Weights of a small image classifier.
Model: activation relu, depths [2, 4, 2], widths [80, 160, 320].
Rows from block 4 of a small image classifier, named by matrix and row number. Each number is 500 + 40 x the weight over its row's rms, rounded and kept within 0 to 999. All counts start at 0. Numbers have three digits each.
After each channel's rows are labels from the 100 images, of 14848, where the channel reaches its highest value: "strongest on" is what is common among them. Only what is clearly more common there than usual is listed. The data: telescope images of galaxies (Galaxy Zoo DECaLS). In brackets: how many of the 100, against the usual share in percent.
# conv: 3x3 conv (model.blocks.4.conv.weight, 160x160x3x3, each kernel summed), inputs 0-79

conv.19:483477500577537506496493412502465525403524480438482478427390524484541473498558552481537505501499494485496488502507520483460495449486503465423531482470463450517546496527492483508517501462492484494544481504478501466470489435517559514484426473
strongest on: roundness: round (57 vs 20.3)

conv.64:522519485503528449472514456510484482433463515484510504496419417444492483498454482508514494361453472502461425498406535488514499555515546434528461467519532486482490538529466452414492452506484439475476543460483499487452479501455446511532509458
strongest on: roundness: cigar-shaped (25 vs 8.1)

conv.111:524489421538573458480546506557408571455553480451494540522432519483448503427460530441522429504501546535457542510495523478487476445494428567526508486489509530486519496501449537544441497494466490588486493526531488503518452525452508482556458446
strongest on: roundness: in between (62 vs 33.9)

conv.9:517480504448441471558467572482435563551488530515480516488513505502498456379599475517450565522428513476434530492583502517481547501484481529456514447556471463452444567490567502475510474561447489446471543484552453490457434563435589591517520515
strongest on: edge-on disk: no (99 vs 24.7); shape: featured or disk (99 vs 30.5); spiral arms: yes (95 vs 18.8)

conv.24:501485537590469479511488525530479452477571487473436576410509503439507530478538521497471521507433482542516412518501503490465528464554426537474430529453583463453514484513563530538501513517427485543522442509472524483494443505486542569519488467
strongest on: shape: featured or disk (68 vs 30.5); edge-on disk: no (64 vs 24.7); spiral arms: yes (59 vs 18.8)

conv.104:488517562546493473502423434483507436430505507505467458513463513433502538501546486480536470494518426507442399482346545432480508461520525448470525499450528481501511473455453465515442508512448494502503469469453512441513480421475500543498469509
strongest on: roundness: cigar-shaped (26 vs 8.1)

conv.68:452533458513505483522488511462519552456479438464468563524463542472505583466467465517453483478531516496426481532451528428540472473462507502512427534479458465435509543484542509505533423495507459463471503464521447448551458556453474466475502496
strongest on: roundness: cigar-shaped (32 vs 8.1)

conv.151:437550474474522454533467489520501517469542558499476541556542558443494515530456540534466450500481559537508542467457537568466516549524524552459552528536518497534491491500500520418532513452539510502491443492467523523505502478490425517505517442
strongest on: edge-on disk: no (60 vs 24.7); spiral arms: yes (56 vs 18.8); bulge size: small (35 vs 7.2)

conv.81:487499459542517456468488425542450537459521549463473559466453460456446522538524586498576481468496574470464538517478498488490483476457476491471476449477475473497557502591445517536466462433437471528523497557510503466377485471511534548484412459
strongest on: roundness: round (42 vs 20.3)

conv.61:478493442486489512457543566485440547452469490517516515546500461503551502511539544492541525502525480455427442396468487568450512491485493446439403509444431518481436487507480477421450468499469461431470542465486462492476444503537460431415519495
strongest on: spiral arms: yes (40 vs 18.8)

conv.115:478458494484424475481466507502477526470504535507509499458531505491537480373529488569492497459453525476408505501516503556461526472506463556469504418496416483468491489529563526485440409528439514480516529519505461467489473519517533560551523514
strongest on: edge-on disk: no (95 vs 24.7); shape: featured or disk (95 vs 30.5); spiral arms: yes (87 vs 18.8)

conv.112:504509456456415479519470462424478500523481527440485429518529535443426523532480490485470527475504433471481502499469559525473482557588467436544525548524467495488448562572511440490427475472469500423473516486529506535495553499563524441426552470
strongest on: shape: featured or disk (81 vs 30.5); edge-on disk: no (77 vs 24.7); spiral arms: yes (68 vs 18.8)

conv.40:479478504530521481486532428479478500501501424437524480470446476457522500522539514510539483516528455484483399474391521469500448481468555470499536485523438453497496514528474469510470523543494525420539480514512496487491485464428472446525482537
strongest on: roundness: cigar-shaped (25 vs 8.1)

conv.53:514504508507579463463480472493445469508579574440512536425527531506483557474502552532522542508519533542443531487539537511529418550538526527506406531503460489453483491553475594529468387496450522561477517526519486483476456517571547524495489460
strongest on: edge-on disk: no (51 vs 24.7); spiral arms: yes (44 vs 18.8); bulge size: small (32 vs 7.2)

conv.41:465485508528507514481500396498493427407516478464481477482392486430538474495480486483503463409510495425460476515504477472551505473520450440469464521429544453508524503523471493489520501539505482469483478455433467485513466458474416527504419503
strongest on: roundness: cigar-shaped (29 vs 8.1)

conv.14:542471613578536502486467478571551423387465474510503426422448496472460504497449494529524485429424492474490508549478530451460540474522521555513442497509468472474510538467574531504487543485499455515535569472494518566474433489444477535537474510
strongest on: bar: no (32 vs 12.9)

conv.38:538450477472505478581475535489489542497577490436441506507518498542506529479538489461486573516536503471418493474524497549474534544533552457479491433571489518425375507487554497481485454505472534500472509469461454540485461484496477506401472495
strongest on: edge-on disk: no (97 vs 24.7); shape: featured or disk (97 vs 30.5); spiral arms: yes (93 vs 18.8)

conv.144:530513442504537466614525525521480476409552432467519581480446524447470531460498538503444514459474486519427500477528534507521522482502559495489544504538509470444511560552496500510532484470458586419436535470525476491455454534503480532528460465
strongest on: spiral arms: yes (44 vs 18.8)