config.toml
arch = "vgg"
model = "image classifier"
image_size = 32
crop_scale_min = 1
targets = ["shape"]
widths = [80, 160, 320]
Rows from block 4 of a small image classifier, named by matrix and row number. Each number is 500 + 50 x the weight over its row's rms, rounded and kept within 0 to 999. All counts start at 0. Numbers have three digits each.
After each channel's rows are labels from the 100 images, of 14848, where the channel reaches its highest value: "strongest on" is what is common among them; "colour at peak" is the nearest of a few named colours to the mean colour under the peak. Only what is clearly more common there than usual is listed. The data: telescope images of galaxies (Galaxy Zoo DECaLS).
# conv: 3x3 conv (model.blocks.4.conv.weight, 160x160x3x3, each kernel summed), inputs 80-159

conv.56:509405452428569493501449502527559471506437482436540408460546515395543538489487368455413480551409520481546532395465567463510520451422513488472531432455539546530477544499504494437504510381550533480505533506495477530510442495549425404458496552
strongest on: edge-on disk: no; spiral arms: yes; spiral winding: tight
colour at peak: grey

conv.103:392422592488527642516506502477499517555486505454531439469539493460507510522510493483474418508470465464452545464396533284586484422425451488432541463472497455420494496481469536563492544470509525467589624488511476514528538459566464378552500478
strongest on: edge-on disk: yes
colour at peak: grey

conv.55:520472506446567441504485454443423473503511436522514441471559516499540544435566499414495580446451483408528412403513522498511531468459572481449525453445519501466499539453467443392543469446486517470458551468546484521534403532489490390425485485
strongest on: edge-on disk: no; spiral arms: yes; bulge size: small
colour at peak: grey

conv.125:350492510505497373455477483481471448514446457496449491528450425441401509467477461513433468377462520476551559542479464560572499486462541516494440540574524572492504552505431493520476445469461581448465504448460494428475588499532458508420540472
strongest on: roundness: in between
colour at peak: brown; grey

conv.135:435439500564359522448514502479505438565528457402445459536476535410528489484535482528462449411419410509458502541466448495499439542450448568504436511476531442449517492446468562437409508457473457519527539528491516475553451517554483461430432479
strongest on: shape: featured or disk; edge-on disk: no; spiral arms: yes
colour at peak: grey

conv.107:538481459507470503409446447495423451465490308500482536501472467492492449546376529373354513472499509472492533501443452509487478469482497422496491505517422505480530422527479434530392504530468471439472440503491501496417511345451469501450511489
strongest on: roundness: round
colour at peak: brown

conv.42:474384500547467434475487400454449525403481436530490531548346508461476507503430482442443521438528446423565527575460441564510454484448475469511500512500425469524544487540536500559397452467441455475515482494386514483463517342465514463525456483
strongest on: roundness: round
colour at peak: grey; brown

conv.152:536499444600489493442449558449508459517447503474525484450523535544454429404426477537499546472463488536483480465443549493512549460479505489477394481432416479405514546504468474434380485500489460516455446476464551463480522485471442489402430496
strongest on: roundness: in between
colour at peak: brown

conv.153:591495459416484537541442520538531499425545513556528501493495456474509464388415485532491407532469504475450531509462576471471442405570563519506474503503459508486490516452513415524490492468563508455523480546530468487526384344529474411513418498
strongest on: shape: featured or disk; edge-on disk: no; spiral arms: yes
colour at peak: brown

conv.81:439496486553452504512468478479552507477545459531447476520459490559446537536516438472538439441489603473612635563518479540529560450529535511522525527554491465631533498577554450560439526422465486476515445445461485516479562508559477417561474496
strongest on: roundness: round
colour at peak: grey

conv.16:474526594444468444542518487461570526555535517430502417515428629445539632462587437536472523467563511512555616449578535574491603516441443609464498426477545528535417476510495482535541515491575560483555439512550511456541466499592472440531437443
strongest on: spiral arms: yes
colour at peak: grey

conv.19:435447496609520366501473411473530468503501476575459492615394575450493489579475448471472405496523501434571518560455496580485478461477528546486508454493488417557531394538576485529393492530436445465511463413389482479481482396547549442517464486
strongest on: roundness: round
colour at peak: grey

conv.25:420419487439543411467531526448415547522491449451523463512545485436545538446512366499511445524374436488461517464487409501530457475413532522533629449514498491504507520490427556426466496410479389472492569532465580483520454502546430352519559401
strongest on: roundness: cigar-shaped
colour at peak: brown

conv.90:506444437585478538533536385522447473464558493517476476574472559456524505466469461506447514436512462414588604519481503546477468417477521509478475512447476489531536510550528437565440422461461417485428400538502554482502522446458463439553455405
strongest on: roundness: round
colour at peak: brown

conv.142:555530373479554496498452514469533394456492466495433417481473521468460461499497463501425489494556557516496526423392552496506580449498439425420459479333459446421445502482496488465507474501486511467424455436529570440478506522409530498482451461
strongest on: shape: featured or disk; edge-on disk: no; spiral arms: yes
colour at peak: grey

conv.111:435494578505590449525537411494505514655514520530513476572522482475561474410428406500495429447450432477492595506455571523496498394416474592477492468506468524485504535484522478538449540522456509445565466526493509486492499476550488409467468386
strongest on: roundness: in between
colour at peak: grey

conv.58:517467515524608516467515515441502540531512543579476528358510485494551505381545463549496400491494552530406504442520460380546459505469554462447577460502571470537564439509515564538429553374497429455467559466481495490512441496412478467554495461
strongest on: shape: featured or disk; edge-on disk: no; spiral arms: yes
colour at peak: brown

conv.110:470397502551473380528537489441457529597475484438477499457451514438455536516460471434410440493530468473466577556463488434530520388423356468383406440401464422476545507435459510489507489443482489533545483451516495497504554460553450419511442449
strongest on: edge-on disk: yes; roundness: cigar-shaped
colour at peak: brown; grey

conv.154:483420470454556468489577432467401451464562516575491483456493570429565552509573488440546454541512388436533443569487417435548450470514452423443555505450412478476522494614451530594492492485483441486406505426558455478539554493434434525507460561
strongest on: shape: featured or disk; edge-on disk: no; spiral arms: yes
colour at peak: grey; brown