A small image classifier, trained from scratch.
Model: 32-pixel images, arch vgg, activation relu, widths [80, 160, 320].
Training: adamw at rate 0.0041, batches of 256.
Data: trained on telescope images of galaxies (Galaxy Zoo DECaLS), 88335 training examples, 115.9 epochs.
Rows from block 4 of a small image classifier, named by matrix and row number. Each number is 128 + 24 x the weight over its row's rms, rounded and kept within 0 to 255. All counts start at 0. Numbers have three digits each. After the name is the row's rms in percent of the matrix's.
After each channel's rows are labels from the 100 images, of 14848, where the channel reaches its highest value: "responds to" is what is common among them. Only what is clearly more common there than usual is listed. The data: telescope images of galaxies (Galaxy Zoo DECaLS). In brackets: how many of the 100.
# conv: 3x3 conv (model.blocks.4.conv.weight, 160x160x3x3, each kernel summed), inputs 0-79

conv.27 091:090125132125117087086132103175127105095095109144137168117092075142124122130102135076108101124090133129078093117106101084143144167150128111109123111094102134131157115107121123102083103102089119148138079136127111146124127075100105111109117128
responds to: shape: featured or disk (71); edge-on disk: no (61); spiral arms: yes (52)

conv.36 112:114128091135147126164160132149105170097136123120068144140112126098106135121130108116071162118124153132162137140101116118150109124146112182116111142135110124159160111139149138104137123140103121146109098103152128152116153136128106094176118109
responds to: shape: featured or disk (71); edge-on disk: yes (70); roundness: cigar-shaped (25)

conv.2 099:114097101120116125156139142125110124110121086160116114072118141140130112139118092143142118126102109147108151119109102139114130096093143156105083082133139136114112098134086105107123128129127132121141108136092088138134116119154135166165121100
responds to: shape: featured or disk (64); edge-on disk: no (53); spiral arms: yes (42)

conv.142 111:104123100113130128106137157162139152088095115152135143133102124126133128162129129119146136101099136095060124147108151085126135148127120116107103111083088148119098141158124114051112125130109082125123149107109094134082094130108097129121130117
responds to: shape: featured or disk (60); edge-on disk: no (56); spiral arms: yes (50)

conv.79 090:137091111130108109178161135133163082145155086125100168127133106097123081135130131110100109115109134129104133140111144118122141139157125125140135112110109112123124156107139046142148099133128141096066126102111101164121134125097134127142155119
responds to: shape: featured or disk (67); edge-on disk: no (60); spiral arms: yes (45)

conv.75 091:130100138134125114133152113121105138090131146129121101141095091129083126089148090120128087114158133162147154106178109118111093128091105155127148119130163142142130106134132114133114135101077144148140095083102145097122105099124110119128105093
responds to: shape: featured or disk (64); spiral arms: yes (43); bulge size: small (28)

conv.141 090:099125114078138140107134109110128103129105077110154091113123108138146092154098082101164093136096138126131156101139126122111114119134120142115153157097118093128108098065127131127107109105091091115141125114132118102149093109112126135090083145
responds to: shape: featured or disk (76); edge-on disk: no (64); spiral arms: yes (57)

conv.157 129:111111095097155122109128116143130111142114127152154123108136110143128128136161118126123133142115110129140146092151124133078127099093138088116147109128126150105071101119132111098152111109098107119098137096080087113137096115132167148144102111
responds to: shape: featured or disk (91); edge-on disk: no (88); spiral arms: yes (77)

conv.1 113:112101115136077098150134139119099130129137141151119143116128101130100108057155091135111090134111142115138144130164085123100134113128115171126174081151131114091126129090160113117121119137095130117134136135160126106122120147110137175163148142
responds to: shape: featured or disk (72); edge-on disk: no (50); spiral arms: yes (47)

conv.71 124:110119115121123133154118107135120120114119112127134106092126141151136124145087106121119104135119137130136137088128099151071138107123139143107106107134149122117059066116108096104162133137140112121129108111069097095157100132127092156154118123
responds to: shape: featured or disk (87); edge-on disk: no (82); spiral arms: yes (74)

conv.93 088:094138102132152120131106111113107143116141141101168136135130136103140129155102097143161150100108110152121149110070145110115105162123120131178131120112175106095079102107122149139133086085145157162092119147114123139185130149131139102119095128
responds to: shape: featured or disk (81); edge-on disk: no (79); spiral arms: yes (71)

conv.63 085:092131122161123100130136085145126144101097102115140164140086081133122105115116149093132133125082097134104157134116113093130113138142167110103181115113098113148151111128107127150109111126071150129086109120131095132144092088091112157139113123
responds to: shape: featured or disk (75); edge-on disk: no (72); spiral arms: yes (63)

conv.154 091:095111119161094152147121158076075145117115125148113070112138146136129125121145108133111098146116086085080128101152104130109172116118140127107147102125099124091148110123127106129119132134105097111118142093153112096125108127116136135110139149
responds to: shape: featured or disk (66); edge-on disk: no (57); spiral arms: yes (48)

conv.119 096:119130099104134128098155104116107139134096086103135120122118134116139152085123127103138122079116114099100080121174167110111131105076154093157155122134120102142099110141136131133118114153117129125178130139136113088169115093136124113101097141
responds to: edge-on disk: no (50)

conv.135 087:129112126130135150123126117114168126136110106080134140110115146113121110107099083120124100065112071114104045115154157117110130118086078131116121126099131119100127110091130118127109143133116102162133096103125131147138107132144097093144069102
responds to: shape: featured or disk (63); edge-on disk: no (61); spiral arms: yes (57)

conv.49 144:141142136101109114107115114115149099156131152123125087064131140145134152136090106118143118164100117148124139109130126142068121130135149122129125142135127119127069082092114100117126150110134132119137101109039153111144090099118115167113117139
responds to: shape: featured or disk (88); edge-on disk: no (61); bulge size: small (35)

conv.65 094:150098170175152125107124107159187064092088114092176128103090127119106129107137097121101152105057119104127108140106138123113098151147097157143110132104123113131142164131138175105104179122052113125119110142158149150134137107119121135134115142
responds to: shape: featured or disk (64); edge-on disk: no (54); spiral arms: yes (42)

conv.122 126:136131150110098099137151145104083170136132137148080084128143131119139111121149097113148114150176108102088144129181124128122143113125131138139177110135104139090137127120140148119077071177083163139104173090132119105099143114125128095132124133
responds to: shape: featured or disk (88); edge-on disk: no (87); spiral arms: yes (76)

conv.55 105:100108124126113139097152153138120146113133135147135168092143147141125112117132136140147096141097149104112133119143128140064167081072114138084107085129107116096102074129154120139125090150118100137122142105098062116125079115129146144177128096
responds to: edge-on disk: no (84); spiral arms: yes (77); bulge size: small (47)

conv.43 117:120103106104107130111116158108117171132114122144131119127138143141130118116151096132148162138123132077041134123172119146103147111090122099094125100131090147122075105147181128121119131144089117122128138116109088128095112133133109140098131098
responds to: edge-on disk: no (99); shape: featured or disk (99); spiral arms: yes (97)

conv.45 082:100119115162132110151149104160132079113079120140118138114126134117125107133130104101074113122101068134120065120117116121133141180137106144158105125100130123144117108118162117134110133078067130157134081116114129112122078141136125112142112093
responds to: shape: featured or disk (61); edge-on disk: no (58); spiral arms: yes (48)