Weights of a small image classifier.
Model: 2.32M parameters, 32-pixel images, norm batchnorm, activation relu, depths [2, 4, 2].
Training: batches of 256, held-out accuracy 87%.
Rows from block 5 of a small image classifier, named by matrix and row number. Each number is 128 + 24 x the weight over its row's rms, rounded and kept within 0 to 255. All counts start at 0.
After each channel's rows are labels from the 100 images, of 14848, where the channel reaches its highest value: "strongest on" is what is common among them; "colour at peak" is the nearest of a few named colours to the mean colour under the peak. Only what is clearly more common there than usual is listed. The data: telescope images of galaxies (Galaxy Zoo DECaLS).
# conv: 3x3 conv (model.blocks.5.conv.weight, 160x160x3x3, each kernel summed), inputs 108-159

conv.17 [111  93 116  68 140 104  67 107 129 132 132 117  99 106 127 139 145 110 143 104 129 103 132 146  91 120 144 109 105 166 155 104 107 134 138 169 141  91 138 133 119 118  89 142  93  79 129 153 113 138 107 118]
strongest on: edge-on disk: no; spiral arms: yes
colour at peak: brown

conv.144 [ 73 111 118 103 111 110 121 141 123  95 144 129 104  93 139 131  89 138 124 109 127 100 164 133 130 125 136 130 114 158  93  83 136 102 129 142 139  94  91 144 131  66  97 173 121 138 197 124  83 127  95 102]
strongest on: roundness: cigar-shaped
colour at peak: brown

conv.13 [113 127 151 100  96 122 131 121 102  94  89 132 129 124 144 148 105 124 111  87 124  90 125 122  93 135  97 108 104 119 118 102 125 105 154 131 125  89 121  99 158 132 117  80 130 105 132 124 118 148  44 118]
strongest on: edge-on disk: no; shape: featured or disk; spiral arms: yes
colour at peak: brown; grey

conv.112 [118 121 104  93 139  89 118 128 138 108 103 149 131 109 141 142  77 108 118  90 125 128 138  98  99 111 121 118  93 125 127 131 106 108 135  86 109  76 103 104 138 128 102 116 117 108 153 124  83 174  88 102]
strongest on: edge-on disk: no; shape: featured or disk; spiral arms: yes
colour at peak: brown

conv.76 [153 127 136 104 115  98 113 136 121 157 115 142 129 120 186 172 115 112 134 112 139 148  95 116 109  95 129 102  80 171 112 139 127 136 158 135 113  85 126 101 136 123 152  85 119 118 196 197 108 182  93 115]
strongest on: shape: featured or disk; edge-on disk: no; spiral arms: yes
colour at peak: brown; grey

conv.51 [ 94 142 174 104 100 117 138 126  85  77 103 110 116 132 127 137  97 125 134 102 122  91 144 132 124 171 111 114  78 133 144 109 156 130 165 154 103  99 113 143 135 132 138 109  90 119 150 121 106 163  97 137]
strongest on: edge-on disk: no; shape: featured or disk; spiral arms: yes
colour at peak: grey

conv.0 [139 163 102 115 126 108 126 107 131 123  90 106 105 147 124 170  96 138 143 136  86 134  81 139 152 136 114 103 112 117 158 129 137  91 139 164 117 140 137 124  96 130 158 101 145 135  90 162 152 150 118 142]
strongest on: shape: featured or disk; spiral arms: yes
colour at peak: brown

conv.2 [106 110 105  79 134  88  83 128 133 119  93 120 121 112 104  92 149 123 142 107 124 109 127 144  67 124 142 105  77 118 150 125  99 135 151 138 124  92 129 146 104 125  94  91  92  85 136 160  97 129 118 126]
strongest on: shape: featured or disk; edge-on disk: no; spiral arms: yes
colour at peak: brown

conv.77 [120 119 150 102  88 117 133 117 120 117  88 112 114 115 123 124 117 118 112  78 118  94 140 117  88 124 108  82  88 121 107 103 129 102 147 131 117  95 115 102 148 113 113  79 136 118 123 141 137 134  52 112]
strongest on: shape: featured or disk; edge-on disk: no; edge-on disk: yes
colour at peak: grey

conv.19 [120 121 128 116 112 137 109 109 122 139 106 110 100 105 153 159  72 102  71 120 117 109 131 140 163 107  99 142 125 125 146 115 107  84 110 128 107 113 112 114 132 144 132 134 100 104 112 101 125 184 104 120]
strongest on: edge-on disk: no; spiral arms: yes
colour at peak: brown

conv.152 [135 148  73 119 132 138  96 138 151 129 118 132 147 134 146 132 112 144 116 124 163 117 145 125 111  71  96  92 102 141 127 136 138 137 185 100 128 119 125 130 118 139 122 109 136 112 154 150 133 133 105 144]
strongest on: edge-on disk: no; shape: featured or disk; spiral arms: yes
colour at peak: grey

conv.98 [119 135 101 108 118 123  92 123 143 146 120 131 120 131 144 123 100  93 110 100 120 159 136  93 110 100 112 124  79 129 145  99  95 128  90  94 143  74 112 106 126 113  81 133 115  96 137 142 109 126 107  78]
strongest on: shape: featured or disk; edge-on disk: no; spiral arms: yes
colour at peak: brown

conv.27 [147 131 112 121  91 131  92 118 116 164 103 129 125 121 175 142 102 102 110 119 131 160 126 110 106  68 124 101 116 174 125 100 101 140 101 104 109 108 103 122 135 102  94 103  93  93 156 138 109 111 119  90]
strongest on: shape: featured or disk
colour at peak: brown; grey

conv.109 [132 142 160 141 114 141 129  99 152 120 103 104 108 133 127 172 128 153 119 122 127 134  36 142 122 150 129 137 145 133 141 130 137 117 135 194 144 138 141 136 106 158 132 156 111 124 142 116 163 132 113 138]
strongest on: shape: featured or disk; edge-on disk: yes
colour at peak: brown; grey

conv.110 [181 125 129 116 153 155 156 134 109 157 139 141 163 173 128 164 149 155 108 124 154 156 111 127 131 147 126 141 181 103  95 166 131 115 140 137 173 165 133 117 138 124 135  74 136 140 144 122 173 133 146 136]
strongest on: edge-on disk: no; spiral arms: yes; bulge size: small
colour at peak: grey

conv.116 [ 88 125 124 124 109 125 104  90 108 107 135 128  85 128 106 143 162 129 117  82  91 114 131 101 143 128 127 135 108 151 141 144  84 157 133 163 126 115 107 127 105 130 155 103 154  88 145 115 136 155  88 151]
strongest on: roundness: cigar-shaped
colour at peak: brown

conv.156 [131 100 138  95  82  91 119 120 131 123 117  83 103 129  88 145 104 133 145 101 108 128  93 112 134 142 162  98  93 148 124 136 134 106 176 138  77 106  87 119 138 107 100 109 116 138 120 139 123 155  91 149]
strongest on: shape: featured or disk; edge-on disk: no; spiral arms: yes
colour at peak: brown; grey