config = dict(
    model='image classifier',
    dataset='telescope images of galaxies (Galaxy Zoo DECaLS)',
    train_examples=88335,
    image_size=32,
    crop_scale_min=1,
    horizontal_flip=True,
    translate=0.06,
    targets=['shape'],
    num_classes=3,
    arch='vgg',
    norm='batchnorm',
    activation='relu',
    depths=[2, 4, 2],
    kernel_size=3,
    stem='single',
    widths=[80, 160, 320],
    downsampling='avg',
    loss='binary_cross_entropy',
    init='xavier_uniform',
    optimizer='adamw',
    lr=0.0041,
    beta1=0.9,
    beta2=0.999,
    eps=1e-08,
    steps=40000,
    batch_size=256,
    epochs=115.9,
    lr_schedule='step',
    warmup_steps=2000,
    weight_decay=0.01,
)
Rows from block 4 of a small image classifier, named by matrix and row number. Each number is 128 + 32 x the weight over its row's rms, rounded and kept within 0 to 255. All counts start at 0. Numbers have three digits each.
After each channel's rows are labels from the 100 images, of 14848, where the channel reaches its highest value: "colour at peak" is the nearest of a few named colours to the mean colour under the peak; "strongest on" is what is common among them. Only what is clearly more common there than usual is listed. The data: telescope images of galaxies (Galaxy Zoo DECaLS). In brackets: how many of the 100.
# conv: 3x3 conv (model.blocks.4.conv.weight, 160x160x3x3, each kernel summed), inputs 0-79

conv.90:102109122121146137104111118133089124074184096082147112091086135127147146111121151116103099170149125205082070118187135091053135103103102129094105129110095144100170070154113124163049028137093075143121137101143116126139095094153125144139064129
colour at peak: brown (80)
strongest on: roundness: round (49)

conv.56:126105122133125117122105152130054113024156084137157145145134115158114114070101147118117053141112176127086159154137053106098107089074125125145061115124143103146142084132095103086110056125147097163171144113149071129143098124133123149160135104
colour at peak: grey (61)
strongest on: edge-on disk: no (76); spiral arms: yes (70); spiral winding: tight (43)

conv.133:066113136146127140105148129108119106153120101133108133123103128133148075192134099117137152137127086064092133199119099091083136090086091151121086110144135112081116121140109099127134047147150121121135102178135089114124131168101108096137129113
colour at peak: brown (34)
strongest on: shape: featured or disk (63); edge-on disk: yes (26)

conv.82:121125122109135093104122137129111108048144128146121129093138097164123096095117124135140068084063123090107118172136090119084156048047119117139054090107127107135127091137124130114114085137147125126138162116117061094128106139111108122105163113
colour at peak: brown (42)
strongest on: shape: featured or disk (70); edge-on disk: no (66); spiral arms: yes (59)

conv.25:150116107069090079190112120113131141099138102118098106141120099122115158110109138127114107069150105112107129136058166113146094150126147102149159116173110141120056103093136121139081129180128146117100138123139110110186172109132081103086138148
colour at peak: brown (48)
strongest on: roundness: cigar-shaped (48)

conv.72:136108097056171119122128135137142118105130120165140167143179081161088136084099168156121087150211138136157048150152206122112090146107146113189128116156159168136131136147061094108130144106180179054097128115091146113115103095123120112101170132
colour at peak: brown (71)
strongest on: shape: featured or disk (93); edge-on disk: no (89); spiral arms: yes (80)

conv.89:109100089075112110070143112065085153156073132137106162133122111074070134117172096125139187080131058081087127151073140097114164138126115082109134147146086104114095113152115149093031098125120134097127136127114100122092166131093132119108186120
colour at peak: brown (56)
strongest on: shape: featured or disk (65); edge-on disk: no (64); spiral arms: yes (49)

conv.98:113167111077113162118165147166133083139106095104064079153116164123109105138127082098047139101168079108137094176115078087143062124095099116147098136112082103122154108141144124100134070123154062114123082122164169189084119161151087129142087132
colour at peak: brown (53)
strongest on: shape: featured or disk (92); edge-on disk: no (85); spiral arms: yes (72)

conv.99:074165083088125098106093088082114126136096128107144147122152135116080117119112071157106127069111108132073120163205156116106128079071056126115113123082098097077127111126160126138108096179153095147106112117138138072140121117134102125160094129
colour at peak: grey (45); brown (38)
strongest on: edge-on disk: no (93); spiral arms: yes (90); bulge size: small (54)

conv.128:137118137126068107132099135113086174134135145101087111088134157099145120074151090141115169133060140127031127129139120153080138132139140125116140072153058088055049108102173154135115066148058141150132131143100095121104139125135138178130150146
colour at peak: brown (66)
strongest on: edge-on disk: no (100); shape: featured or disk (100); spiral arms: yes (94)

conv.110:091105096125122121180135125131101166091119120152073126104076109123109104110165115088076114118114113115093120108129124085149087135126096141134061113090101144119129085139135145124082095105105079136098072105149090102126073184133129042131091109
colour at peak: brown (52); grey (40)
strongest on: edge-on disk: yes (54); roundness: cigar-shaped (35)

conv.152:068091147146134120090095087149121132074130088072086180136082109101142157124100158092134093071098129047118093159104117102136113133139156064123121110109161114112135090165060103081113152050151123100110097067116110108106112098091066115084038124
colour at peak: brown (33)
strongest on: roundness: in between (67)

conv.107:113136118149072120106126095112097095145110075095040131144066134057144110088117164102120126151153109127116132094166111115137109091141109083064101150104130037128137127126161169143139118129080119093124076111113118095129122080148150114147106123
colour at peak: brown (47)
strongest on: roundness: round (41)

conv.51:131106126135087123135102153132098111116160164120117157067148154137150093046139137184133099131076153140092128126125132132061130087114121178125079055106115100093098111110159136123132094097062133129151111144079092115109087121145151187145161147
colour at peak: brown (58)
strongest on: shape: featured or disk (93); edge-on disk: no (92); spiral arms: yes (84)

conv.17:117082122141082127132140165149088128111152173125139171054164138141146117062150150209163124133078176137123158128140132157058133071098131184109105070111107104107104126091176141145153081132083138137144157149081075131123117142165167165170168140
colour at peak: grey (59); brown (34)
strongest on: edge-on disk: no (96); shape: featured or disk (96); spiral arms: yes (91)

conv.125:155171098099096135092128110147138125095090130091087142112102079083048121093112136108124091077126079132099031146111146113172071083111085101097076131102107072124138075142144172118096109089108095167143073171144110098101140126096120110136100108
colour at peak: brown (63); grey (25)
strongest on: roundness: in between (64)